{
  "model": "multi-label image tagger",
  "horizontal_flip": true,
  "arch": "densenet",
  "norm": "batchnorm",
  "stem": "deep",
  "init": "xavier_uniform",
  "learning_rate": 0.0037,
  "beta1": 0.9,
  "ema_decay": 0.999,
  "max_steps": 20100,
  "batch_size": 384,
  "warmup_steps": 2010
}
Rows from block 12, named by matrix and row number. Rows with one number belong to one channel. Each number is 128 + 24 x the weight over its row's rms, rounded and kept within 0 to 255. All counts start at 0. Numbers have three digits each. After the name is the row's rms in percent of the matrix's.
# conv1: bottleneck pointwise conv (model.blocks.13.conv1.weight, 64x144x1x1), inputs 0-143
# conv2: growth 3x3 conv (model.blocks.13.conv2.weight, 16x64x3x3, transposed), outputs 0-15, a 3x3 kernel for each
conv1.0 101:140138107105139132092162113120130138165141128141151099099137127098114128104135127107150131133131122126101136085104101153126055162156157109090125138151106183093147125104125122092147097139128156120159122139112166078096150140160129113104119127139105157130132135137118149142152126137145061121113164092122124139126108078156165104089151115127138090128158147082087113111114125100097166119169146112143130105113157132128125137109094073123156
conv1.1 097:126107132142123150113113102150111161140143101154127119120140149132098125140125128156164119126145157101126114148112120138130163146100123148180119121155130103112110075089172099112103151134137142143155130118152087118121142059137108168163126129098126142140105139099097111111099116124148142177093125128132126131121150150115124141155121140111181107081081151143151111063107125116169094130137132170142136125139124068122085094142076111108111
conv1.3 105:142154131107144080124114086157152141117133132142114127104134166128135130128152127162155134110131178167161146139128115143111117096082103154141110115125169082111064144120136153158116151120123105129091139152137116096124131076089113100158100160128126088114158122074089126111128112136116138118085124149155122094095102071101146134120111169115135094129113138094118093107123126115110107102166132136127121124164127118174093098132115165116127
conv1.4 101:139164083151126106083147081139117175102076118125149121144174142155147125144097127120155103106157107130149107096087160141137148155097122100143158154128055101116113099116138137107087141124154163135138143092096155118110103131158114091131144122145145147095116129101107076135136140133156122149113159148139130086119134142164140094141125099114143089148137103147126096116101122181103125138122125146127138087103143148127122107097095104106133
conv1.5 108:117111122144077122139121147097130120166132116112129151194113142135089124111137128122129137077119146123134099118141160077145194130116135123137130170109088114146112097135092078097145138111140141112115122106074135100112092139122111121130147116135122160156117108114136073120093148131109156124174153122141114096104182136165126098065142109097139107150148137103167107103175102139130095116161115120125121119099104134143125125132113156137133
conv1.6 092:085118110130098195126137105145156153102147131164123080110115126099165125110128128117120109127135107147088140109101113164160094110133118101089117170098108131134131137113093126112117128115123114096129158168116144098115151123122106127123145123103094148123119105164096159142186138110125125134131131120151144124103109100133099125098093166152142116152166152073112152137107134114142181178151118111112139110098166110151159124154168129182098
conv1.8 103:121092130122137089120147112082126129123111136158129122144106118160090123155110128076132102155133094113090124139113135144119130121142109111115118106103103152146126157134148153119113133097111143158084095134083147129105103135106102101136113126132122081128094118087184108083134110141172126086076142143118132110138082132121130101145121105118141151144114104126180132095144113141131088183140171113126127133128076163123116084167147125075116
conv1.9 098:116099145098085099130158125170131085149109176099121148109120106099119130126124128132139151121144165105190112149151136106109150081099116163091089141127151115133066168141145168163139098154123132129117120116150123125143127105139171135137094141152114131101141101135110112153141135127079122137123078136140141113130140142112094132133098112117123136115112103133075167147086162136156142130078144121115167108145177077136143125113118120105119
conv1.10 108:169144110130116096061130144098078130148121139129162103128150125143115122141143129130159112160144130125144134168100127134120085174132124095129109123184084133108169144107135126115121109146112151087124106072104140092145137115161113125116143122149100171158077151098124134125120176133172105142100147095118115148144105121120186108067156110119123118104126097130116092148132105134133161138116137134139135110086120103138128124128094080132144
conv1.11 098:144099109174180097140138102124134118131104102133156129157131136157089117145140128127173088133145121119122086128136141115131090154152156093170120117098089127094109104135143125117085074091085115152133150083138165130133116178164125099120152114115121129145081127135150103121082153129122117105130156085117125058092097140153142092123131102140097091144112127129118105138136143141095130114140131105130134138114132161114106160135079119115144
conv1.12 105:102142109106101098115171161117155058083130181094171147168081153121111131137141128101121138093131129151117146088099121101133141085131128106098117104130150113078145107130106139129131126123132097149110156107131122093089114145138123096117104107125118114147122110079132083139115108081119145158113133108126103094099158121130096131123140101121101132125109130091134151096099108133118141129125138120132122156052139148136098149167141164097136
conv1.13 107:152130163145132159129115121087112095141075132107117132124118111132105134083128127138128154103156071175152119126124129150146098116113122095148155136165113138161096131170144086111132139134148150108146108137079139120191113122117113138141085151130123106145146109135102152109109139116124108090133133117116088138136156106144153098151108072073106155110086129118122126130080072077071124157134128145107120103149123126149115129103134109111136
conv1.14 099:134101098136113152095138118141141113134105109134090081149167132111137141134094128099136109141155148120105146119111118109096129117108159120150110139177132136070142117115148161137147114128133175097085141117107141072134150122129166129105155102105127128113099108125120124150095170152165102128111134121171090121125136133131145130123155144128104088127111065144074159124114114117142179066118138126086116113115110093099082135124128082108147
conv1.16 098:132116126142133061116165110166140121124122085128111147124105138111080115133122130117140113149133155139120172106129096103148146114144119122092121096137112117106125130131107115118140105095140080146126092128123116148132149127162095135132102136130100098131086160138129180082143088119147122117132178144132142157081118128135106098103161128148110143176135154147117166135085089118104102130144179141199123123121121144181091128147128164107159
conv1.18 102:161108095126125130105157145164096168142126102139112121162118111153137130106124127138131116062139153110105102109132145106150142119127126127117110154098062118111092099131114145119145104131078124095152168072099131134102124105170116126116177106152133118149096125124142098145115108149111135157130157144116119135105118153130098133106157145125143075149146103090162127094121108162140151140161133092165175104058109122146140114133114107126159
conv1.19 092:079107155119150120135077103136137144144127103122134123145135114144092123143113128141160087156146120110104118193126101132096126143127120131178089150116131108136135076117124113137048150118130147142150156137162066126083169111148111116110150098118136134122116104140154133095086115106136130146141125111134117135120106168089133132137094131130132078132115150172156129108117147135167103132121141153140136084115129070130102138154116133091169
conv1.21 107:092149098117072084118130186116108080114117136088106160158077158118085126097129128149134138122130151115127140099135133090109124112107118113077087121120133123113121134091144136118141103123106085108099101082098118102113082108165125084117125090112128089131105144105164143138108072110135110135172119145121146147093124128134092136099131118160113122172138111118112132153147099153135155151114106098141151128110099145142101158148143133136143
conv1.22 105:130127184138138130172144121127115129116154124165150119164143083128150134151141128178154131144103116127131112158114100173132155110151101145134112104137138125090119122136143103149122130135116136128116148154185125168076172097147145158137135150151122195149107128143133144132153105124134164119137132158151121131082097100118118146101121128114141134136093131184080140126114098117107137113051118136139135142161136093131154108120190122119089
conv1.23 099:124081148167147132104117079114113129123136108146164150107135145134116126160110128141125089160125074114107080100067093138144130111138157131178136131117137136128102152119091133122088158110133142150102193123158167104127146154118152148125135099109128110099128110133112109125129131149145147107126079107123128103109076133128121121116093124109119127101158090123154129155104158119156140125134149142094151120128132154092108164108086077072152
conv1.24 084:104123121071120134115105126119150087133169143104117101090118167159143129134144128136106147141072120163112139140097116147136092155117123134057121142123122129123130162097082131113123115140125127113121102128101142103098127151119130112139167139111120136129122111086161157152179138106141137117160129126145122133130133116131111132134095140145110126131157157091105060095168132136113134134162065107122121119106169147113122087143145145212104
conv1.25 090:123121115200103147123128115098120087132119086140138159130109151109098124163147128120129114147120121111102125134090149094179148122138182123255137127086112129115150126117128117096130141114099139118164143130139162128101157126155109138128162090136114138143100130127145115118096172140077147111127145109139110086146094145137124083132126105152147103147106113137104125127145132135124143124126113111120119135108114101135184143143110129126137
conv1.27 102:111124103123113110096129134119150150085125116158103162170082140140081121107097128134103096098145169106098092108159145101110129100108137148123119142132095127144144122105101162109088093113122122120092164102129139117094110134114114106119138077122146102130122123149136099111093116140096115173115143113114131108107134155171105137077120117149109088117119109136107117170128135163139109180104135118162115136109137124103111173067108090141176
conv1.28 102:132131112125125125100153124125108152129151120093129108098065113141101129140132128096126137129124129101112105090109136131160128128112157107122099123129113097110101092094118084117106109135124164069147137063117090109108109121169139135120144089124068131105095155116111124100118106102131086190152133140135108095123147181119130100106124121127134101116119110126167133098072109154165128134137118160181112147090125083140122110153126121148142
conv1.29 094:107092166131139144136126101136148127139110107104159130141149130136120128133141129150158139119114148160123095146141069113159106109130146166165131151125148088131128141049079132162117129110122145130122175121121093120113137089121123152124137118108144132147152100168146132086098115102114147088150105158142139144108086128097101114112102146141157110146069130147153145124105110074135101117142172136129157141113136124144127127158105126046163
conv1.31 100:104100085124121117095117138122089108141140107111127122132114115122133138110129128138150107117157101113106144157132151130145148134091132117148108071106083071112097097126160098101094154129103097109166110117101127082106147068148109118093163073152102130112114130123178087101115156114111118120139137123139094136136113136113103071110124095120181084152099092175128129128157126148154149108130129141121129135108119111142164099153129109111146
conv1.32 103:169132137115125152123105084120091167166110152099119103090126128110122125119133128095146122130099101140169107125157124165100103135109115137119127109170143156114102127134118162127139139160110112128102118163162165120165134105097139111129107146140128126086114115109136143107147076150152129177132135114154186099141130153093163099120083126118149134058163132161117096132157152146097101081109121128117134136158095113091108078108113117126114
conv1.34 107:150130082135135114094136140145107160096069139101117123112149108126142122122132129169145120142136124117097144101133113103129105139120168107117117128165120129099139143132151110103127151128142195115104087086099136084165114105152115120117125120116105112135094154119166154093098116092169130167130147093099134116136145084145165082125136074117113095071151113114110095089110104139114146130132124094135124144125139137131124075109107080133098
conv1.36 099:128107129111108120167110121115116111098114094137125127167136104107120125116108127153095080111152139134141125123103102136141139096131147169149173102108116142171108137140131108122167179119159127122131134130093141144127150113118077155126110096087161147144142115155124107116142122133108160145129148085093126156158154135137102141120120113106163092069076134125131127091079088084103105154138124139122120100147106092097078121062101117114121
conv1.37 102:137115113110126143109076130123140141102160122158123128078099163116102130147155129164137158124109093142110153159136135160100144140102108134138086147139132146117134078143092081127115140152186147094113078097136111156130130127117141131128149142148099147119128176133131137100097135102140117131175158157143135118173107134158107081126083144148098124155107167132135124098102166150136114091090124107153105102088141086141138098133104110149095
conv1.38 103:130149104104164159094108121147113165188146134133131100157122134148123128102152128153143115153125166118146131113121094134122105141161104185138137110137128119087083140115134132141107091124082099081113114142121136112145148121098142115096113149134109135090142134123122132107152178108150123153137100161139144122162090119115144110104171135114106076096146114040131102156116164104161126146179098135107125132133149137159092137135115102148117
conv1.40 095:106148150128097126171097108151144124164135139160122136132131160117162127147138127174129151142108168126173119123148125165130129130115139186102106108114152127130105142133127116130117128133120133126154112133105137173111157072128147098126100145135151142079151134160100127139191105144118149111107120130134167120160144129089140142115122123127096089149152106127067122140122105102099130083075110124138175048134144136161126149121133161106157
conv1.41 099:147097155127137135111132100105084175138103131106099098100146125195116130112115128165157104121107138145128112096154107138111094147128133137116152091147114146110108149137171132117159123113080125099097142150102169142159128120108106130141103134156144145114100123097098145152153133137163148121132118139125164139124136100116163115124134089086063130096142129096056126114092113119081140119113135141104108108147107175101079109116143106119109
conv1.42 099:098128142157109109125146114150149166124179123133135148137102091119133133170108127138066094140142140127123148132163127144089161152154083129132124130097130093130118160140132065096157146116099099134123086137087106112138159133108085157129113134187148123129092142134133155081177108160111145139103132145148125164106083132152135146122144095116132128117115137125152156107105136063109121170130162127118106151116108122126134121154150135099088
conv1.43 094:124119127119132127136105121141157111098135125143157157140102133161133111163207128114083151124109142094159132143207102103104097135148090116143085128150135098084135113133123143119111101131137113143142116118139099131140156140134086120125112151140132108203121154118127141127108120085135081140100152126123136109132126082130113108148118111159081136147114099090104104110145089115131124109108128065164082135104138138140118123147140129171141
conv1.44 103:140113136104113126133149139099115116150079158098115150140133096148139127074115127099166160080111130121151114108133116145142106112035104091100153126150121106152090128139169161100116153119093115126090111135130112126128101121104109144156102156155141134138118083064125124131120110097135151143110127119124139087145159127067126141149122151095124113112126130097166099134128127150087099152135116167154105152148128153106099138090131117114119
conv1.45 099:116087095115117114168145091099111117138113137105165095155120083126103131147108129125115089137126108103140113146138114126129140143135126146118149088123108107126134153139158147087120143137108148129151129146108111103128165103166073118154130146131104116136110144146145133129139096134138144108101107121119084132104091084150134117140103067126172123113136126170121089139149158164064094098086156118087106137142131127092117106140102079094071
conv1.46 101:124094145130108105157092122140155123125105103134124155168105165102060123143129128117092107159167146134110108164141122114131148109109143111142078186108143147121120081107132137081091154148153159140140168111147104113102128140111113125116141129087118105123111116126128121075127097141127099171104118097122131084126148151116096103114112126135096104138121113092145157109106146136140126133143108145168103137072116118172110156110099113154178
conv1.47 095:102149137149096164113121116175124132136120110110109126129111134103129139126095129137160111098124104165080151115113169151114145086095108141158122140109056104088125139147124138096106130150144148109110134111131123141082114127153149112127161107125108130123094117154161132127120127114097120158158142115165122095135115177153127105154121090136166090152123123169106163127100136186108126133104119202165109118092090100142099131101111101126126
conv1.50 113:099169145120068107142095127138153085106167113174129153134093106089179128149151128129073111177108140156110147166139089132131136107126132194153147155103160126152113149112111083106122192151153094146133126144124124105108164099106097124125109117121169127102129151140120124090132109155119141127069144077124107116147134119148131127093118114128131071122137143138122145135128129118123153137138127105120123114097121103151131144134103131131153
conv1.51 099:148098122149123147099124112146087132159115141113094115119136126156115128107099129156172119126148148108157132136152106144120130132089128155147155115166122098142099109127170141118130154148114127121126134147113105089178103089117115170145094126146167142133115143091091130109124125102149136141096129154091119110110138149095164119165157136074173118077093114081151075109127122099160105116146133153130126147162117116072082119113090115110102
conv1.52 100:115114132093076146124116140142143090110132157128104143102096144122097141112136128124148154110136116151135110130091126114087139092110135152099119115098136089122092171123133154160133121082126121151120125132148104097131132129115139142113116110147073107096135069125132076133104122153120136111093101120194148117119104131127094206114113139111128113101109089154100156178109160125126145149128142136109120126121155108156150204118129100126135
conv1.53 103:148141121093110099126126109162123179126119161111103120134153135135104127098119127166149167097164158129114166132123102132105129137084091124140112117175121068106130134151166138112126136147126124104143110146109111117160102125105121136152109171142131112117174104099125109118110082067143121156071091128149085092167129068132155141134127119110117093097124137134099130138105147154091117123129119166116096120136153128151119127077093111124120
conv1.56 100:168113140125142105126083084125132163130133116175146121090155121132078135141136128148177078154144121168093130139124121128092119177169076115160125121146107147112123117163142128093068130118144076141116097104125093116156146149143131109123142121163111116163091164146128127131096154153153144126132156092158156148144106105179162099114114099107121130133107135172141096124128125125139111128112114090148098154120117102111123111114130095137110
conv1.57 098:090120151118073148087112129122104149135141134117073130070128121122125132081104128143140092103120128112083121105117124140129115090111167109118126118114097133127089143125130150101159123106137090141125150158081143150090158090136153120103148104125125118106108131116101127164115109168128158140116123135141169120101098130137125172148106129123094095102183121140125161146120099106127179102161139133119101075102142143136179163093149117125150
conv1.58 092:146088142120116098140129123107116126140116120150119103129114141135082131135134128138171141107128130114115101104126151084138181121119111118152129125125113092109099138109144088120077133111110115134131124087114086132121151099163133117147143117168103107159100124128172084131130112126103152159145137119163125127111141160117125138079182118093188139157108118176176093111193107160133100131131101098155080163113093124119130121144101116161116
conv1.59 095:113160141131120123137122093149152120116148126147167143147131185117085126157123128124086142140139145174135115129135094119149141118149143125153120162138154089102148132112100147150102128127176155144101178144142108084129130183101112135128117139118140134123130119119095099149082090141160121107129086128158129113119123117142132091115070126151114107124101141121142159088075131085154118130162177136135132152094121131128132097160141172064153
conv1.60 098:132107170142123127136140125127158124171101147112111126144103104143116134113107127107176117148095120124099135132140132157128118134151120124133159143113115092184094179142133167103140136088135084129112125150155144101134114142109175148123126106185134136101136095180110124099152123138124135122097128133128068127107086143131134151142109108103099181116115095086143133143066145130137111176104186172132116102129148100105142106100117121099135
conv2.0 099:106106114114125154115132142124132135134137128138087124147113101116132155116146132108090087084095081113115104114114088117117105147175164132156057157162121116130134132093134099138122140134133135149136086112155130132132119137148166146140134077128142096148122102145103139144124122098144085076107105126120085100137127097128114114102092064143146078126155098091101137123136090160123084154136095137134136117143137151152120137153148151177160
conv2.1 090:153133105178136101170124065094096095116109119141161164090160141108113110125142122111113109122133122116129121131167145127131130138087091089117156100136145119145075122152127133097141126114143132103137161130110135118116096131129069100131130155179105129138127128154149127108072103126079119173124150144130124118130127131131146150103109147076130180100133160129138116097142154109109175094099103103128110095118134138114133142121150178150171
conv2.3 097:135109114156143149180150141136107136104117135130121105123155094057097051144136085153142151146137159147138149140137150109098104134121155105136149068115089125143114150115138121120119075095086122127141120148120106128107132102125109112145121108158136103117152114092163150097091091088108128109134138130154154147141138140148158154116148187097120127130099140110117172106087137136097095101099118097131150124135143105101100124139143108139155
conv2.4 099:131125130141145136122104116127149160189155140158136139126127139170141144121120136094129129099089090135109084140159142114124121128099090109110102123127100118120114124110116167119103162082127152165129137135106125081061095115153159168135185174095121116110136094128149108173126103131117072124089081105145149111143158136121089142120079105133139136133168154118104119102144136128112163144148133132126136123137159135161127160154096141132101
conv2.5 104:104118129111101121107103130129132142127102129167135124056043098128108102131124120148103125141109124135128133153172170132149133143123078121103125146131160135133134165173130127102088113064112138140153118122141091101133116142128137109094134081093101110096085140138080121147142134150136120153100128140139103132152102135134069123121117142148132156171174151125144097106124125124115128162150136176140154155150156108103141104107129125107146
conv2.6 100:126120126121153178095133159146148140123138115116068085148145114135141127110121139152097096120098093141120101084134125104103088124139111141143098140129113084153166128094113123134095141126096102120127082148175101124132136131111160133126126120153126122130104125137128145138135140107160112078118118143127098106083110108092088111128112078156121058141149094103092130150134116175117109172138090145137139149166144132141084114104086107110113
conv2.8 097:133133128096123132128131126107121101157131107146144141111125131104146156112132132091124117100134124121145124127144155136140147107132111148106067153137044140129062142142151170127080119109089118144120143123096131124081117108131150142126135127139129160134087141160054115200114104118102121134092107121158158136140129116091083087144113117144133138143155142103130132108097135081122159126124126083113138072093123169142148133122135119122117
conv2.9 100:148114114104112112114102138165146138145135115135150154094051087121105109149138146167154152138131154146141151123123133099129130136159164113117096125132130110126134099117142087153118152144080132165165092135147116117147101098125119122147159133106122145139155135116136121124156142133169140114168134106158133104159148099164167140133152143141135114120115139090116170070075097136112076163145132168137111144128119110095080130120077096116093
conv2.10 100:100134140126124159138154169116141181106122142140145143125133121126142135116129104121129120087124099093120084120107114117140151119153171089103073129138136169133126129089124105099141115118160153167138138099113107111146121166135131120080161122122115147143118146163127111159124107109126071124100074111135106154135093137133111114091092089097128090128175104172129122135148095125152128110107118117143129135119115162132169156134169181161183
conv2.11 103:110136138147133123138126106115121121132119096141152146063115116153142144099116118091088104097087073121080061116152146123125129110103098139117132151130133125120086114095074137057095126123152132143145138144093124112102159134120145134114181152098096117102114140133126099124127156148106124138098105094091077072103097114101084137126119125098135147118150135109093097104136112110119154160147095117096118112114121113143137120132129126115118
conv2.12 104:122113108130132126149145134110099123147160145117142134110109118111111105108110121157186186143159165146165164102113123113151134138155124136112090154126103153136133093138153100138121113119087134119120133124102130107095147094124135135125157115089093131145099117141084091143119102135120129146135139153160156103155133109140125102105130069091118095126167163154159142106124148101112124167130159124123160108141166133097101150105073106079059
conv2.13 101:145123117107115118107102119114116166125128154148143121088072076120120114107128136133117115123120137132150159077130151125125135129132142161126106115160134126111119141104114113088133111108136109114111096115126154144168090106148102126164145157159124095066176119046162121053121140124164138130163140103126106119129117141126128140156116133126121130107120125144147128131120117163163143173148120169130107161149131152137165142127147170166189
conv2.14 104:121111125185142146162137101088124172096138171112107140118160148125148162110111133098138136089119131092122125142146102110140125109162161139090075152094129140128121105107135145137144178125134142130193155128127117102091116137155105126118162133105073125157087140139122105152169110118157089132174089118150129118150145124155128114110102109116096157105117145125140127139161119155136138102106142111171195137174167115136131131136124139135119
conv2.16 111:137121107098120115161138128138118108081108111098139135113102123114147138116150126134140174088127145116168157104149149143140138180150141149141110154140093132105079114104144130072077141090094125169129122110111126143117136086095203125110167085107127133123148113131100097151126156140153146129144113100195147103159151100100122102146158094138155099129132115095084124090112115109108136141116096121101108116118143119104109126125145106121142
conv2.18 094:119114123111093124116094115112130151118090105115123135103077139138122153092111105121125123111123112104119108115130143097129121135144123123115094150147152118118129136145144107157134130081122178165165114106143069030085109142144159140096155093103104120135096127172087127176161104140146096152106116131134128155143099136144083107111060108157124151154180138116144109086128096129118131143130130145123135135134127120117110133116122116099131
conv2.19 087:117145140152148138145128078104093075118099107117131162122190141122116139128131095108125131118131122109114129138126122118116139116092112104128152130106129133137057113143113166098120155120118110065119174134071118114094109115122078135140134160157139157127111152155156103112104131127087106162118111121109121092117128107127122104102095125100126173088129166117116097100158164095095195132116086100133129102127149120136132140151129146129123
conv2.21 100:126149138101129139122115157099116169080113148114134126144132138146157154127111113145163159147159164151164167126098082119127121138152151123126129150124128129113113139131133103154124105103160149136129127124103069069119130152108165097067140054081098140150068116155059124165153130153157111133146115130139136165146120157138105130119131128135116114144153109141136133122121121103120130109121138099111142127140155125105126128094129071079134
conv2.22 096:120155108130131110140118096151126076113119110121131135118135144083086120119085123107121105108120100116131118083115162094089112108085091124138144117133135110091118148115135139114122171144142110121109132133133132125121151102126160107127108113133124113164128125149121138130138126163168142164177120145142140131126131094106122093110135141140143136155122139092069139121127164133158185141141116203142091185139105132134088145139099081091058
conv2.23 097:151143129181166153131140149141163144107100076123111082089167145106144128139137105115141145084113123112123140085122134107127138071110127140121096127112067134149105140132095144117115142137121124113120139153114119137133151116146094138159169176155140103099124104100103108109142122112104112096138127141087137088092113108092118129136145121160113126123124130126118125130127154109124158182202176110135161088107118109124132085106123081107125
conv2.24 101:111127150126154178104154172140169185129151151109091119181167131140139121128133130152120111145126124154146141122083092129125127149156151101120133092096136094141156148122144139148135133135132120107110081110156099127141132172125146154110099109147127121125111122111128136125138113077118087073099111126091122158079122152089087107126090126136098089143137095151166146181160121171117106155145149114158168123156132110120120115130126101127135
conv2.25 110:139131120168141110149119090102128120133114111139151137078131136132118143132124119098076090086079064117092080146167157141137132124074082103105116145132135141121092137114100131058121117121174142135128157142098138125116140136116101119125142144128101122117122137132134116120113152136108130153130132124085070093088101114071071123097112134088145159118138139138114101087138128092128170151136111139124127128143130107132118092107111125114112
conv2.27 094:115090095110096096095087117110122129086083128101115172112089137165115136097099118161161133166141135155138142163134129127138133102121126106124133114128111127167118127146105136131112144083093150128107142132095089089115107152134145150108168119095124122103102127156109143189174152148122098138079099127137118121125111132127097147146141135134130138155147080153153123125151164115096153120097106102066073133092112099092133142124130135121120
conv2.28 094:179118096152104096156142119112113155123123118143167162104104129130121124083124123106138143119141124116143105128129121122118123126100098080120141132140167122153138134166147132115139141116123159135167127095120107059071095140141138127093169138095065159160109126192135096176147115147131123153083102119134133135124126140115102109094076097119144134135182142144148104101144112100118151122148154123123117106108088132121141148129153176116145
conv2.29 096:145139126164162145161144113094106098081105104092101122106179150083148147124129110104117143111128154128158184128144160095123140094121123135129129162129075150135094088102140120129151123135129109074107139145103117120083150126143101133171125155176107119152112133146121133146105117124101126109138120096114143093123143097100136099118131138127122132119103154108143152081145178096126189103090092079118135104112111110103112108128109112106116
conv2.31 092:133132134142105108140106089088123096125103083135148142124153142148128152150124123100119127096116109119118091137139120139125111113088076088095099145109141164125116136131120128093117125107137141111138160103107104097121101119125110129092130125141112144123081134161097085182091122149082084163093061137143101135148129139134101122063077147130128164131141139115107089101142091074140168109118110138158140118104126127160150123126133133113116
conv2.32 108:111144138118134149145123129122120098117084078181163113090115101079100132102095152135139131143144122136135118136118152129110143098111152110130128113146136065055091147115125132088116074075107121138108142107108142104082108105116137125120150148124127107137155150167124138169131129130138139159163176187139165174099133133098135112127112123125134130146149142101108120143125125112128125122161167147146138122122113151172135168160139162157141
conv2.34 092:120126126116115117137135156115115163109099124178170125082094129140140155113142167159149141117128107114132117126090104139136136126122133128115113144133143118119121126170159132147157125158147197125140144098119132112139119131131147115120151123161074136108073120115121162131132088130117118111094142089126113162120122162135145167104105124157135126169182145131118100120117098128124109156147155094112150090118140150114176150101170195149201
conv2.36 090:136149120132142115129109090117109109119113138160106112126123135121132126104120109127105103114107100117111102115131144119116138113139133125142161076150113096160132121092124108142117099100076093091114139155171167176175077079136099121164142173193143106112147096079139104075105106119122133126150172154119105100138130119136150129170148164132127141100124141138173137138158157140147126136128087161160106158139123140125140127122157150148169
conv2.37 107:145105138179136087140132110139133158154140127158170139142134119141105085147137112112120135126135134131133137159088058121127134117087121075095165113125178156153122156153121134110122149153130133149134160123116121148158118150118111105138125107143139189139097155154095056084125124096118141150132118121119120151116146154125149119061137131079162129131142118143076099137165118134136127105143169100126130131142127162150152162159151142119142
conv2.38 100:127126143146144163155170195147124113140120139118126130123115087103123104132132125147129115141122110122107085134132115126097077165122124135161142122165116082165153101127123103129122136162141112073108107104136139125118113135129105131153094152123160139144148133103163135076132140134126149103107136084124129119163161150145153156078124161126094120133117072104132123174115100150076056173154123107134161104152170126125129127124156134122132
conv2.40 096:134153164097126142083106147134141139113116079122119097155121102095085091122124140129123156129133153143131128126117134156105108161152154130159103111141093104110140130106118142121079164128090091129153071118161119129144150110123143117162093103132166107092161119094156142125136123115178142099142133111140135101125145116127146134154166131150149089119096115119139157166136096144096073165161140190152128184145122106109107111122133102126102
conv2.41 094:101138137087119146093123163140164132120126117092080081110100074101145133093135148105101094114113107118105113086106100113125117136173171140132078099147101063103100121105129113130130136132092112122138092122164148118122120118123155127130154136138141110101155143097147143116153118103159123088165136107155145131137135128130145131162132128135116094126120116124111133176113101180153099146133149139122142149162141164152154156133155167170176
conv2.42 106:110122116097136131137134143151159123110127127095128128135087101121122109121115145138132115104121097113122098116136146144139122111124116146133094130102056098103109140109114120089070115127121101140134120139133143145132091084113122109121126137154121129125127121139112118122125147139135119123117096113117128112081126113055076077150146115145143092134128110116099108138109121140117137111106065135109086116091117099102048085085074091097085
conv2.43 102:134104119112103086130126122127128113124121132131145144082115129108114095116168146140146139127142140126139138109093140142154157112097131077125143066134164128125100189134121115092095088132144123183160107101135130123156201164094125102127120099124107151145117153157097105110116106101137145128136128111090131164103147135091107117109178138082176147158140128155106125112117125129087084096115165108114104143131131154150151150154142123131153
conv2.44 096:161153150105122116088072106185162135125122133116123128079093082128135123118121132136124151149131153130129153121080106140115093124120123133121121079095088097094103121147123148136124082070052117094130134113104165130138136116153094109147131149165153131113143141110152166154134102106097132115122168152154151154133113137139135142154127134148106114155139144153147194155117146106128090145139139105145146093133164153122133127112117135139161
conv2.45 097:136145132132123136143132107152117054173157073144152128120133109142130131160124145088124115099122088135125095151121124133127121100115104117136058093147070150112112120088108116118116119106102139149109178112096171151126125114122130122119143119135133131156113121168103140193117133162114132166132125164107100124122128118120127117126122118144151134140128147114075147134096131135170184104149121105131079096098068136146114144146107148151108
conv2.46 101:121121100150117094130137077140103063115103114099128158109148140136106135116132111133124125132092091157143128134123127122134121146087048119149141123155146116158108133145072166094087164084076119104153168145120153153121139161137119147136142144114132171141107156166100120143137129138141152158108137118124116104102103122117091121117116089118171154111139134116132080108139128110076141140107125086096093098114101136142137116109115140103108
conv2.47 096:161148131149123096135093082083081113118076111144146172141146138174126134130114142095103118132113103163119095173154111157149116108108087098062108127125128123145123142133129155103117166108121145125121149121089129097094071106139130139116170149139092136123110116151131096157102122131097106148097116157176147136147147152119107152097077125118125138120129120140122130101141143096123175110119126104122141091114126103109109123130093137115076
conv2.50 105:117112115152151142167155139113107109086116137096098125157169126076042081115098111154152145115126125108114114122101116138116093149114110119159132065119113100134118134121094145138098102104086103112115139154153134164137154141146100120157076143163159124109134120093138136102103105104121142125147161144101100102108110110120119125116164115142164135137113147130136128132145146145132133123116131127122120097114135124127097105109111081062069
conv2.51 097:156146130157128120171110090128122120101108116162166162046137140091132116119141124131133122124128137101109129115166165139118106144121114115100127095127102131122068132118118133107145087105115146118137147139109159128115092097136072100141124144181140082098163141110144162104096112134083140151129168151118134125125127137127143151138117161101095158110132155129146154122112152114128137115137131094161139113144134143117161134121162170164207
conv2.52 106:095098107095120125104094106145132122137140158120135130079095112119149138132146146173156137141137139152145144128141138126151111128154132114133111109113123115137150081101128079142129139139106091136124122125123131117120086112146086116144138117075124121117144135112133108100159122127159134107134092081134126108135132135159171176132128133132115134101107137133132173115121133132129108140110104123127132138159165084092088102118079103074009
conv2.53 090:135112122133101103120095105135110104150112101130139121113154116139125093176177175150140129132123124117119130140114113143124108130118139134156143071142111113147137113115123120132144147124113119099103155135113176162159083087152093136172151171163149119083158124109175145107117111106112099113142136126148116129160166160166185184123084137103095101149138123137123133115159127127142126153135098107133121081117150121123137150140169173156179
conv2.56 102:097128122126117096128128108102106077131133120168186153074111117127096086132118107089096081079100070086072059115102113134121138092100122093095124092124154143115100140111109151095144138151162153157119167116111107117130150132082116118107135119113131136132127146154102106111088132115121135151133110103125134138136141125111109110094126129081141135115115108131090119138139143146115137111104096127127102115135122139154168157146146161130148
conv2.57 093:112146158101106147080071120155142118151147165089101143117085114107131154114137136128122126111115126119110129114089088129122085159161133129163115136108139109143142095125127116171135153127119105143165065142162104101116125136165127101145099053084108104129076127151112149137160132124182114120145099096116119140133129151155136150127113141172128137118131138094134141143137114170118090158134112144128157160162156111128112084110122119110103
conv2.58 108:133128127121118107115097091095136113122118115149153151030075117104084111131132127121115102126115097129115098154148152150134120134089045059098133106129153126134126151131104109073104098067130143135132132122107111112104149149112129102085130111110128126123109132166100126174103124141097114149105133152116112161122121147102086121082122133107143131137137127132123108105136119121124136132147131156175144128158145093121137104115113145124117
conv2.59 101:115121122168160155172156129129113115118125121112114126123189156106161142139142129123132154110109150133157174146159144114148143098141133142127105165120067160143101106145149148125146169151126112092123145139101120140099129132107081149141134173155093110164084122166089108164103102133092111132144123137139176125139155115117141098122117104106103135100108156122160123101153156102109161116110136060124167077106114141107106120124103130116115
conv2.60 099:158123112105136145075109131147150113131111111091099134089060090113102106105130115128102085116096096111116117119161137087139130124130129133095094144122062127134105131129127142113082102102080116156143120127115136116114054081131099142151170179145108132140136128137135133144113130099115121098162148126109114104115135128108120104149127107143126102132122119086092156069098130106128157139141108140124106082075125115107112129132123115149121